Weights of a small contrastive audio-text model.
Training: muon at rate 0.022, 4200 steps, batches of 512.
Rows from block 8 of the audio encoder of a small contrastive audio-text model, named by matrix and row number. Rows with one number belong to one neuron. Each number is 500 + 25 x the weight over its row's rms, rounded and kept within 0 to 999. All counts start at 0. Numbers have three digits each.
After each neuron's rows are labels from the 100 clips, of 14848, where the neuron reaches its highest value: "responds to" is what is common among them. Only what is clearly more common there than usual is listed. The data: short read English sentences (LibriTTS-R).
# fc1: MLP up (encoder.blocks.8.mlp.fc1.weight, 480x160), inputs 0-79
# fc2: MLP down (encoder.blocks.8.mlp.fc2.weight, 160x480, transposed), outputs 0-79

fc1.217:543469469472520490495479463452493494482490497513512471479502443495507533526470530497526497476532471543486488472464563480497458472493533504474500535494517549508541497485510497469507476495485486520479501526476483492499498529495543502496517533
fc2.217:508501474502493479539508545471526544485486512513456513509507493540517473503531464544513514526497503478504481487508518513455479551498439495558605519482534514500490509474517520545514496466502526511489491510469464489497502438496504536488494501
responds to: the word "was"

fc1.183:502499459501530483492437541525466520560491529478490506505490490511511505535468531528511493478442501475514523505501513523443519525506515533510490558497499524528537508535457522498532489517519505521472495501481507477550481502495526477467520495
fc2.183:493549501489467554520547560498501491462518502475493488499531480483519433465429499519494492452515512475516508500516460530538534579492510487454488492550517483502507507508501474482509514499506514485541547511515488497496497520486517462512479505
responds to: the word "i"

fc1.276:512461452505519497506504488497522510503507480522494466494514483475522469517543498501523528489531504533505509494471553545513457485469531490501510511519494492507479504516526524525477533512487520503513509490523492518520514504467480493461498462
fc2.276:552441460535498533481511517502477531485547522500484496486493505536500503505523521455521506501483506481542518508507495498476437489513513501499540503498463501514528478534441486510534501495495548499479473464517499464501497530518476542488542489
responds to: the word "of"

fc1.415:503455453512517507511484469533480480468498481507502503552527539483503527475495506502509505453524490505477481522470489497503504465510533540512492480506518481467521500491434435528469553535492469510459541504528456515473508471479532532507499460
fc2.415:514527474511472487480525483456493523467519501536481496505504529535525483488472547544487520519457506469464541511486541498484503496486533518514489498534471552501490505455478528461485527488498527502465521502430526504502504521475507505467477488
responds to: the word "you"

fc1.277:489503522495513504499484494538520564489485486499477511538453512476480515532486476459482519466502527481500495506460523477489467448496564493502483531492509479518501572520478530513508496470523471531519522520517474458498508542497495526482493523
fc2.277:490528525489478532503526504504520482499526467530479536506505480533479507477475493509526459476446514491509483503554495479492506496501474507511510475488444472538538476489477526508532471537496488533452504472540511532527505517488475523504480519
responds to: the word "said"; the word "she"

fc1.368:464487534552525460518521485542508535457528513496479475506484483498481536462508500481503488466490491497527525504543499461478504514486527567517462494525522501502526430497494475497504512493486504516448510491495456487447518477499512511517480515
fc2.368:459547524548501477481535531482494499498500505458503499486542502520483478487484489506519512523514481498510525510515487459472522533518508509501495475518534539477483459527504508530488469485518552458492487502508410515531542519489464510494484521
responds to: the word "i"; the word "he"

fc1.260:544485511529484488538443443515498492488456508530515489517525482569473560496460472510535491526506527530496465538504485473491511516498476488513491509451504502502507524492505480476471503487538493494494493509540465486523514513484496495491484543
fc2.260:458472504505497512523501510526477491475475490550528495503518548546487455519481480506525550508526455522505499546485483456453464534507492489547468549510545499512497476501509514468508494525495551469509489504525463497495487505515467467540483474
responds to: voice: male

fc1.449:474535458502551532518470492474494535505484512558489539504527507510483494507485468476486501480491533535495459499490510502455540507479530472531512485520462534497507546441486495467488479520509467511485523484523475488504502484522528475480539473
fc2.449:471518489525497505512516525537500483481448494550482512491511510489492494505503514503501494517506535493498467482504538479523561495457516549553503523516500455520521497466530437445510502511526525505500529495514536502530488474499508467461518473
responds to: the word "then"

fc1.297:500487478563496515482449497534508542534506491458525506523528487499534503510479531461509520497503548538479475500505514501466475459448533501501486509480488533499481536529512483510485535520487465536545455464509528510491549517510510487481479494
fc2.297:509479512538536509498518503499522514508507507509485474496512538534520495505503528547457531470464510520524482464495523551461452506504510539528529540491489524487480474523513489502510474559512487490477465489511505505529501523487477510510493456
responds to: the word "the"

fc1.324:487487507485533461496484463474501538513489488484500487475488463491538495485485467438515518441522489496508498512510531488506495517557550493541515432501523549522519458510525511478527492508474491514514496500491457494519472508472569484506547548
fc2.324:488544509500477512514488507527524493494481496526468525492501505527517512508501541510475483484510564531489522468552528464506499527533504498495449473480535498507474486508510448482546483508502505505507544538492476509549466504506415476553472523
responds to: the word "he"

fc1.326:538496544534457500513528520516507446461485480528485488518517503507501500498504492491489504489493508577503478473488486488481528465535526481516487488485422529471511522462543500507465486496490479501522522475527528506504486493515517485501505514
fc2.326:487514462520510536517542550481468491506514502481493496465493526504519483503502529562460528473530490455469512496478464502496517472514504511485493565515518491518536475481479540480512443525493525485507513482495525513509504490516494536528475500
responds to: the word "is"

fc1.287:488511471479475479442450490528483484438481485495516508505537500504483526536508482496506500497478519512522526501538516469485506484518473525493485467517542495496510525556506461467500484562501492485497491468512474548520495485481500527525535503
fc2.287:560526482515508517495488501509496496499488497581502501472490432503491497489507519514510531518501521540503513477488525473503508526511510452514531516516497515524513497518523467506474451562526473472558498474503508513514504484535477507521453510
responds to: the word "of"

fc1.39:534499507517510490464477500504474488513503499472504479500523464471502529498481504429542513513522534496506502505461478500506525495481516492522494515552495516540536525505493524526499512467521513515513487505456508469462463465502523505490523530
fc2.39:438491513508477483528549506498469491514537497503476470466531502500519486488432483482496551497497503480517505524521544474499526487510501487495511501465476540502527480480533513517467508502465504491475527492510476510470518495490498499535484494
responds to: voice: female

fc1.204:511493546535494509480477499542490532516524455543489497527462517524485534504474499520492511494469488491469488470474446507547464492514534505473461495503519489495494474502498515531533460495517469458485516494494509508549545466497522511516516490
fc2.204:488496503462524479486542471477526499507539490522491478450471480541520513456509519506488486469477496485561492505481504483513504519518507490520496488498538446540514497499508465509494471470488493536517499499504482535502461452548478470517524521
responds to: the word "it"

fc1.172:522560483493486488479514500498506516532536518523501504480511453500470530520492484471533514435555499523441502486482498514491489489509483511487494500525550492452481501499479518495534474527492457500498526483521545521526489483515502543492491524
fc2.172:496516483489453529480520482527503501523499480526542480488535430468513491513493484497505558458516495483462495476443502522447493503493507491513546500524467501490527498461493470479525477560523484524516519526525498515514495518504493489563534481
responds to: the word "it"; the word "was"

fc1.355:452512503544486513558511485502457486497525469506508506455478472534446511489521509497495498495448479542490494509464493524500491556486534482536484510507504530507473516499484492497487481520504488466488513476549497499487482497500428448478544520
fc2.355:521508474494491543496471505492537490490499552494522523534523545503509509517467496532487515508504530461487538502513476501483479480468501547483534473504463489467524479488527519542528511481454492512520488519462512488499569466481511509480441492
responds to: text has "what"

fc1.473:539497470498501511510464482497502531455492498485495478543491492532471524542445521464525511546484458532461546546528492525476484476513549485497488558502559504496546509498506488505463499500519493484516531494493472509470498471460480509459492480
fc2.473:486495508452505496539505512561514504503514481509481483522519510526531473512479506499451526539514497494552505514475505454466496479471469450503458498531532465519526472507496501507495495490537433501513511529537500494453478508471544501485510514
responds to: the word "was"; the word "it"

fc1.192:500539561506467502513477528499509512488536498477490515486512503487481551548510475527489512534477438524495473559479516517538499526519506488550477525525504502513546476484482482536460476507445486456530524494499500505475455466510513474467530496
fc2.192:549485511523538507498525482539554520538523537478535467526540507488503512510473555499463499487435519486524464500520506464442483490508502467543515513446532489498498528484481502530545520511510469511469510496473495490491511498546470503481517504
responds to: the word "is"

fc1.392:478491508496527507510511442540505444510507531481502476430495502487507552511527426466512513508487468517531526482510490472475507526483512500498554538501531491473499507521476528506495502469488531530493536522538485490465524496503480489474510518
fc2.392:492562501520501467522487507491506531517510524542464476482485532506509444562515495527477512526438540474483475513520490515514522494465512530528485514504527548513513499511482490531528516470492489494490516519492487483465515511497488468482507484
responds to: the word "why"

fc1.71:501493507505462507525507522492504524469494494447515479458532479520552517575498488525532475520517497503480494495468537501496480473513495551486471505448464514505494558515475502455504520519523537514484537490488477475506509533483492492512515572
fc2.71:506475552545476520547544465470512484480496484479490506460491483514555518522464501461507518499527464466470535525509500522477496553511521484518492479504509456513470501510506524499520498451471518531497492489534517506472478500500511482499512484
responds to: text has "yes"

fc1.58:467499506464504465504509525504480476486506510501511463459514510473523545540488455504456505501532542542508499539501492537475481525518522556472512463527504512482496496532483489503505529464522464497468475496547504469488457508519496521508507515
fc2.58:473489510488492484493456523471524496484525507505558505479545527480513522516505477497523480483512525492465518493503514560484508520559495451467482506440504511452496515487503474533533534489501479538501517541523498471500524497502487552483508508
responds to: the word "yes"

fc1.179:505499441516485547466456509493495544499513487455499510509508501501529524523512512513514490453493477477483545503506482506490504496494506543516514531516499493495593482542508492491497467520517502543497533496489507452539507495492525506486485511
fc2.179:475516470501515551511512489498532524483461493471506530479514494481561474483479461530504531497517528507488509500482477560544535549490516508457505504494550511494462477524505502512494514513513481523551490510495503495504516472452545468514398498
responds to: the word "i"

fc1.428:512498523480481496519492535514516494480489535485524488512505489480481516571509496487533518516512509526531493505510498516466522534506517524511465511485504508465526481488477456502514497504513501493506454482542481525484470526526490474506501520
fc2.428:488530521438492528483497501452468500465537497486515472548485523506511518502522497535500499505500459496483506457483504494487510549511465486485493491489505496507494509520493531498518497512446456507476465497484551519524533510513542501507466470
responds to: the word "yes"

fc1.475:519473515479537527527443507505517505487498483505475510495516505486515536483515520461502531540528481477489507514468509521453512502468499532484500524530581501515519493485472512498493488483518490512471536476470538507480530490476531496482504490
fc2.475:570492530460475521491514503494497477471509505459499489525482455544506441516517505501523526512496483509547494482475524555461487467498492481489498510483539486528488472532517520530513499480532494456512526499467520516494495529564472501522502462
responds to: voice: male; the word "you"

fc1.401:456463487480487501461471492510508538488480512518518519503495498505483542548540470498480515529518478469483493472484512472500503529509504477490547503514493518486445507509432476521515516488481510488469487519518520504476486500453462481504522507
fc2.401:481506497542495470476506477538519517465517513508480495501483482512528530507547554512482482466535544488488480473496510505504452483539546505463503462510461547505467471480529517526533453443449531492498487522496520565471470483501530507495495496
responds to: the word "said"

fc1.397:531506534530497470531491498499503525477488530485554474527477494518459518509469491484526448479462531511487495458529537504469495497514542523482483486497485475480492509517496530507504491551464510499472493492477542517502495449489490519532500451
fc2.397:468480480524505522506516508513507497488454511497483491483495497488532532512484466529527499506505506468504493525487508488466470513479436570502507481498490502516505441554527467499473498500484434516496492514515472527447490546542494495486453536
responds to: the word "he"; the word "was"

fc1.255:475481504531496529513483542470516478431501499506559500463495498489487522486511455472474504499528473504517458546534496493472476489504547479472490495504509480494475512512524480478520548478568492448526511490485518530491551472486471504476537480
fc2.255:486488524486487493517463523539525515448511509466489497505473470470494475489524523504528500560485481497531469476484505524483498512524504533523456534514506540473518493470524481484468495531516511459507535494505513532465525533504487442514489510
responds to: the word "not"

fc1.257:506483474527506516447474515536535541507513490450509516473505501505519505513492507450515534504496521501521480475474505488524481497456544522513481495509499531470531482577475478525476517532484444541513492443516526492508530461498522507485483510
fc2.257:507529479509513511478509495452517472481522484545463478513496520472556469523507483534503520503521522522458464488504526513505486496511499507524499506457483483491458514521518480502503465525509486525500435518499515526512500488514488503499426510
responds to: the word "she"

fc1.120:488483474475456491505489497481467485522500513556512519532487487502460502500545520468543490479489462487505513465488535444473487459517526479544454488503575500491489525529474509499484497512484469493502510558497523504520517456546532487457514555
fc2.120:499516479440519502494482504487472474524532524578522511537522496510458512487506538490477476549506490508494522485535484447507531469497480463505508491513498460521481499501527504500515501526457507502523469531525512492527473520528524457490488489
responds to: voice: male

fc1.372:496521544511501569487513487493500492499499508516487478491507486493506562507522481485464468513491500513472483501471512487475533494485535539511551521524473512473533499511469550521478518483485465528477519457543450490494484531474477479484525501
fc2.372:497512491457518513480481516495509479512487513486483499527504478521510528495519496517519512549442487522504491472468523503485505497544464504500531529508494526481501516530549461485477460539442513480523483481472477490503511468496509502508516485
responds to: the word "it"

fc1.414:474490504522504516526485482510542545519534486468528500503522501550482472492507465491513453477489478487507519490505508503511525478474519531504464501499512477530519477508499491525501452471539488537534584489493505501525526483511530464512512525
fc2.414:482485512491591516468471471482443473539496489521481479496478470518548506489488500509470498474548506489526462525484495502520498506485489507488479521490473532546514523504508499508539451501514493507497524517486515459507485491477467500511522489
responds to: the word "the"

fc1.285:519480505516513571524502487520525528489548462517528494528506483473519484513487509479506535506508504530523486503517510505499470461462488498521518510483491484505460504526477505519490508500437491497503477528497533542528511489473489513476511471
fc2.285:526464444521519448461527485512513524493472514490473466466503469493500525519519530497488505505500535544516502482471491477511454483534507557477522498492484528501501514531490474486505511512491503497477464470493482490525502524504421530492563499
responds to: the word "of"

fc1.59:500496443499513511477464525475499510520477505491518499516485476494549497482504519493539503443514509470478532511514503494468504513493529526502474534516493501503598466522492455516521532518532480524502506475523499464567526475500489501485469520
fc2.59:479522502513496503486530521525533510453468496468467527516520494476566472493483489519492508514490525460467506507500468552528540561490537518462504506491523488493500444506491494481537510499511470513533483503500522509501539477509562496521410527
responds to: the word "i"

fc1.357:544478517525524485534496495526496471473490489482485488491522453476493475493514519486497477546464496478520494472493522541495470500466504521523479488531487420510557523491485516530512519540535512496478502535505538453538494505534541519517484529
fc2.357:521494487503430535507486467502551464509504522493455532486489517521512475491522508492531526474543515483495510449510494492488516464526525470504469474517509498498470555464501486519510551506494460520511450557501458527504472462538484479510519536
responds to: voice: male

fc1.203:494516517545470530500480495485506454514477479493515495512509501514552508497467470456526498516527459483466527486544536507495449520462491473515486463515505547491496547517543511504479524506530518521473492469484508489495450487474477479541511540
fc2.203:502529492482475482514508490578510507505494511511517529508485517517464486513488452493489496496521470466547539478551493500529518497508456456485505512502513495503511485481543485485475521482544469496499470489505500492488467495496461528515513477
responds to: the word "the"

fc1.166:509473534501525492492498558449466527448495475481453470496461491456569482493546485465494491512534503490507482476471501529502501508516508533505486501539507522493536518467528518493487519533488497474467498507506492480490508511536526514476490509
fc2.166:549514498549495516527482446456507503497515523531470509497508524490494526468490508495549479482531511508521528523544524460493491474502525488532467494484490474535492490497487497509521491480511507462503439512536493516459508436542490548541488527
responds to: the word "you"

fc1.74:504476459500547490494556465487483510513500441497508512474492500506488524470481523463459563531497492516492526523561504493531495515557485495505510503437494485479483510492523483499523468529536525525455490499506500493510484508478487498495526507
fc2.74:513522535472501472506522507504445551466478518505534480504493449500490475471507493479461500520486478499525511531512499511445443528446492535488475530565462486501475481502514495529516523513522509538495576489482502545515535489475426500499488467
responds to: the word "the"; text has "but"

fc1.177:440481509498519446489504519493501492461509528504471524470531530499488514497476489510515458511461551512497493507535498508495491542514518517531499493497507527530522488506511535465500487507486505473515490496510531479455469483508546474487524493
fc2.177:488512488470496504518498540505536496452506488501496515487545524508494473489473513522498500520485489490496517586539500526476508543506507464469467467505489509518474505479475460507478515483539527529511488546495491450516494474522483461458508532
responds to: the word "not"

fc1.344:574516482497526495506493502496530551505466473519504472522486498499478494466469507529517497545514543497475520459539482503489473429490498513484509494551534504500532479508445498478523479515514542536508484500469467505504520528505509506480518519
fc2.344:490507467495482510506493510546499493507483490534519517415546513495476465467420469499543476475501485484464506529497494553492510491511524482513509493515474470455540453531517513515514483531453511469502483472520478523528432507523506474521525499
responds to: the word "of"

fc1.70:507467509536529487510497518517475491438481491556546512480486499532501484470496540462477465473526457512531519515478530490546492513484497558522523490485503520479525486470475513533529487509493538483503478471481520462483472517492497494464517486
fc2.70:470500506537526541514496469501510464506511487447522540496504476483519508489460502486473514495510519475500505535455534526497479501525497509461498448482455470503499463522487516502493507510541462491538500531476464491495500522511515493529477495
responds to: voice: female; the word "to"

fc1.60:508479575455525494553544513494484476459484482536483503474516467522474511555495531487527480478449495509460495506520494506483519501495516507507534468561494515469507523474506480475512496493504524461503520507461505530528546492448502464510526518
fc2.60:516513525500520509486534472504528517477505533513468541530464537493539494497510487509482505528546502561509544463471493483486466476491548478522534533498502490428460494485522539537470458497490506463465475507521494425510513499549527518520450470
responds to: the word "we"

fc1.96:480499482491497495499479535523530500510487504441529499412478501501522541557498479504529498505519461528497525506525569496464480472477508541515442459465507492484485520505527477510531441450516528524454526517501497487520523516467485498523511518
fc2.96:455499501490499481562514478524512474507519510488480506512500490533529534535516501495472519523470507443515500500495499489527535544477479486478440516480501482441506512505473545492520507456504487523451465510503477488495499523453485528453531480
responds to: the word "i"

fc1.63:538529471493495485472473531518513487506514466498460497484559509510554492488488487507465522519482490479525477477484502501463548488482516506530538565542514513494526496529495494486512501523537460541530457460538534475519545500462546474492484521
fc2.63:462464526507493521554515487465492518517526475495515527505484499490510447504507521494489536450521499495459561550520482537530477545511495471457542514480491472492480496513493521494480489476499544479514525529499512496500459456527497475527462487
responds to: the word "what"

fc1.474:552479529523496488473468503481509490474505499527547484509493477539495503497457464513497482525511527522517476531518503516489471522517498492488470526462519453519495486491479480492462497504487479546488529491512486477551508548482475493467489490
fc2.474:496494513497474513504500477539491515498473537478523490534538504496454540514479492503483513531519489528543500551486489475463521542462478466525477486517528476550487472487505454481501515524562489475469492521485477512560466497511491469498528531
responds to: voice: male

fc1.80:531458482546477515518503499526492496536485513504532464522514497509498502536513489450523526503471481547511509474458460522484436491503513494494469536501488485522456514515506490545494529465462502489466475491532539526527486510493502523488509531
fc2.80:517500505525506475449467535501469521542529532485500490518481499520491527519519501510497481493474535484530482464475523478493494503497485557515507509501509509514476503530468484530515499486514509487447469509451496456494526509510455517482500490
responds to: the word "of"

fc1.75:484486466491530518447438507508493553510488512515467503494506508508522515527499525499532504488481513478488544496525503521479514509478562541515500543501491509515587459554490501515510474521541513517485513484495472470548534512503503482467515513
fc2.75:502530493488461542531549526508494512479483480447516529493530500488563444487488465514479507490503515463499514482501482525528562557465485498469487535522536484483479469491469488496503499517523486491546502499497524487488522508522547467503410477
responds to: the word "i"

fc1.441:513499467528529483446461513512531529537482473474464512495496480508518469534498483477512504504495512556485494509488505520463478501469506502519469542486474517496520504541507470506505532570545465544552479500493536493497524492503504482489500478
fc2.441:487493468537511476494564475494509519509548480466477484494510513471533496523489492522498572476499528474493487494502534525508514523513467514498503511481480519470487451514488480510496481547492470469470513467541494530522519491508511512498425510
responds to: the word "you"

fc1.211:505495475473516498501514517508517481485449477472524468471519498485515525516504518462502516502494528525527514517515507511446514522545532543519489500458524495491500499475505512472475496477517496498470498467502527527490493509517496523465542531
fc2.211:497503515437492505547481501482480451453508482511519479514500543519507506486452484487437518445507499500487483459492479514513488529517489468492478470505509496485512486539517506504515540518551504537521492504540532512496547492496552497509500506
responds to: the word "yes"

fc1.18:489506477479504558503516510476481516521504511533534490481485494537483501491450512510517483470514493541482467525491478494525526528492541517507482519497494494506517534503444477496480501534464557501510506480529517522489474507488461433500522528
fc2.18:508529470505488473489463531548560456510481508497464481537500470498511472515484491511466472500474501476494532500506507509485497454482480489474482458468473519507519506491536535485545554502492470470478510511468492488509544526477528527507482476
responds to: the word "of"

fc1.349:476532475518483497526526477443478443472501471556519500514525474528535532514480497502516500469488511486463502529466558533487509521490500520513470540456501481508511469497487447512508487492455524512469521486481471492510505506498439464502504487
fc2.349:489538511476504495509497488486496480523521485545550499509528482495501504450527539505480506547491454498490492522507512525523501528465505473481489436482502453445484469494480463515519502539451486523502465504517521519491483501525490489527549483
responds to: the word "then"

fc1.306:512458531494507529542514489490472505478512491559474470496528501498538528510482508504510526493456521500528491468485542496462512491507491515488493493513503501499476525535512464450486494515529531498502528463497487511474508520551518506522489556
fc2.306:542482471496449479471487542493476506469475554510498526488485522484426495480490527548494497487510484482499525476508497484540494497512517505555475497503490482495534511537467508484498516487508498548480492499464482493498490502480497487494512511
responds to: the word "she"

fc1.290:492477495537536532504445519505519525489462445540485492544520495499465507500528493523464462514529496506452497503541483498500467504525561512533470535492482472515483497499517496524532502481467478527469467461482496514514476528518513515475480472
fc2.290:467467502481524501508500487481503515486521480500517509494492500523556443536496533551519456500481478470518479493500541519531541515489531489506522543464478511533504476507549529463460556485458481537516485469477451532520472521471517507488500513
responds to: the word "of"

fc1.78:488497546524457531474483465458477446489508506492510466518478497517515557516517468488492480517533511489471511523489533536493509480496509523481474485492487489452471494469477458504520495505477512482482545486526553560475494495540520511471508475
fc2.78:492541500489512512494478510487472517478475514528500487497526463472535480518533523518539514466512467457455505481447494493541488531462473506519537486530446495494497506517501500499507516439512523507504489463518517497530484511530520453500496467
responds to: the word "and"

fc1.265:498525525480508524541522533528485495492511541539510484478513497513472524504498511477524454513464518509512499450486516517498523464531512446499527481498463468503465510504498480509498498472533529506541478484502514489467569496515478492475517542
fc2.265:492483518516527506519519488524501502484546524476463533448494515497479474465434509498492523513491521504495484477504505522494525538520510444501517505498512473480524460540512507530474490521550520499513490518464574482515495483505475498437457530
responds to: the word "we"

fc1.95:502506459489509530462484518488504511534478509538480479510473503479511509536492496499532520462506500473519524492509500497528516486500528518541486546516500501504552445559495467531517492516552497494467501500503472478552536480470513505481498522
fc2.95:482516476515496518512489535525506505493504492468509531526514507499575430492477464541465509510513510501483527476505456528546534544467505499485499513527556477481500463501463488490508530504512487504520496496489547497479497466495540472498414501
responds to: the word "i"

fc1.234:469540501476528496479530521508473512505484485557470471502499508536508495504498477473543450495537495553529486552471500542526548496493511522491477479498503525474508538514485492496465521500490523496519478499500470533465495518515515491478517524
fc2.234:497504454479487534480539529501503502493456529496447538515491525510553498498541525473464512471536519521493522502488508487515481465496514521496507523501473498477527455540537517473490508508493516491490488493506515514546480494498494498533477495
responds to: the word "it"; the word "in"

fc1.57:530493496524462491453481529477484536549520536517499475514469495531509522534480479446489504491515472485511537490492471505525472475564525522465490508488499499512495472475493522498494455494494470501494504485508484514497473467506505504486493515
fc2.57:533488566510512509459491523518479503494510485520501483490500498519499493520497523499483483473495541485469473474488518502479490502504512448492498537484569490485492519473518498425527513524483515514544497496454496529479458483504525488487482509
responds to: the word "said"

fc1.32:489503546479536477509558512428541495483525503509523469496518523475476569521506508485503464504510418498472508554514511507479480483489533464480485452510504526489566514485473530479494504486499487521482538503511530515448479488469492528486501496
fc2.32:487486442468479534563499513512504472544527493477535522490492536471511484487498521496494503501499456457498488487519477537494456471557501519478526516473509506475494505507499518518529506504469526497541503482551525449466534476501505491492509529
responds to: the word "it"; the word "was"; the word "is"; the word "a"

fc1.226:473509487498510508471499528490457464519497521533509513474469465475471444460519509490520500486554507487494530497493528462536448495518457498549501523533490469538458521508501524516538541537495461467499496483473517508506497508495500463480523513
fc2.226:475515500476485509462486438513521505549514518495508525419535516486503513535537492454528449520495536546478524469498516475480534516512490500473481477499526483495493544506496499523477470519483491520540465465528500520513509494488503499492471482
responds to: the word "is"

fc1.294:482525526526490483483485509511519496490462507522472457494511476516475578505553486461489478493489450519492497509492510490509506497483503545472569524549496518473479504525501534515533482474497472455458490512505484481486507497476508498464504491
fc2.294:508527523488562503491456522479488495524474514478510500517504500515522542526510516491504510485434514522495464454506484507466475488513475517473557538556519542454528514518518475491523476533446486507523491494541546501537481459472469529494488506
responds to: the word "it"

fc1.278:507495506520507542552442489523523475501484504515524478476472499509503510500513443493473490502506499473513459523516481467498503507501536503506462494520483504534477488527487502490505487510551485512549520510498528480466491456451488459505543527
fc2.278:517495506502502489513458486527464531505523511493450467519488506493502506470514491568521534493486479483501454510536507467531471470472472522481518520515486535472501440450481476481460509579526519468535503505528486459443508505503490509487510512
responds to: the word "not"

fc1.350:479519514505483483484507457515475514468480536496531470472521448503526497523493486487492501475519509480513490463481524537499502478531503500520516503530544530509504501477518491511539501520526453521507508482509511477498511494501483478507525508
fc2.350:506538489517532481504503494510542531522559509501512510517497505495514491491512482508535510489476480483568478500491574444550503498466498525501494513491509547455493498522534517512491464486494517461489466461500505473524484509472480496492457489
responds to: the word "you"

fc1.6:506517529491517444488501561513520489508484534534510466507513505500519518553512489503507492472511521522495499530473508534448508481471495501493479500500528497533518525494487500482520502508488554463485515484507510550530485491510522525487509511
fc2.6:543498506484490545495547502534491497535508510487503501493560495500548519489480503475458492483500497506491503511467508521527519503531534475519457488480510476449522530497526480494543495470519474539457502501542492536510516491503508491509528489
responds to: the word "is"; the word "it"

fc1.218:488501521518481484489500525495504450520506497517528476485577488522518526502532502501481515519465488490550486455505517515502462475502509507499502511504495479496463537470460438549524487494508508533463511464498486464495557518489486493462492528
fc2.218:477484538541470451493521486467536431527520484452513522528513504519513515522510489490461466522501522499499474512531508536501488509525490469518493535485526499501520499545492499504492505519509453480520468484494473511489482511494490497508485511
responds to: the word "what"

fc1.49:502498496493524536506459555510545517443480470516509457492460514538465490488576533490526509509523475459532520460497472541493504496500461502494491470517507514451527503472474527530523483454516496488513499494517543507485502474503478479480499491
fc2.49:504527510469510505509516493495461522481539506479515507474465477492468499485538484534518457474521472486542510528520543454519507432552494512474549454505507496473503519498453492541475528485489539509480524490449468520491519490509490510495493455
responds to: the word "she"

fc1.92:504497499517469535473497471537505435486446522499480483473462458545473524496453491507501515489504473529491485483529506467491510519528562520460493497542530494508473512529495504460524460522468492503514465528493502502496509502511520504494486515
fc2.92:516514525502475485521482531460501529509471510470500492491482537485540467524497438508519523518465489490509483499497473511552546504482487507466509542478537499503480514510482471524493535498519451523450433547518512546539467541484505495529484532
responds to: the word "you"; the word "he"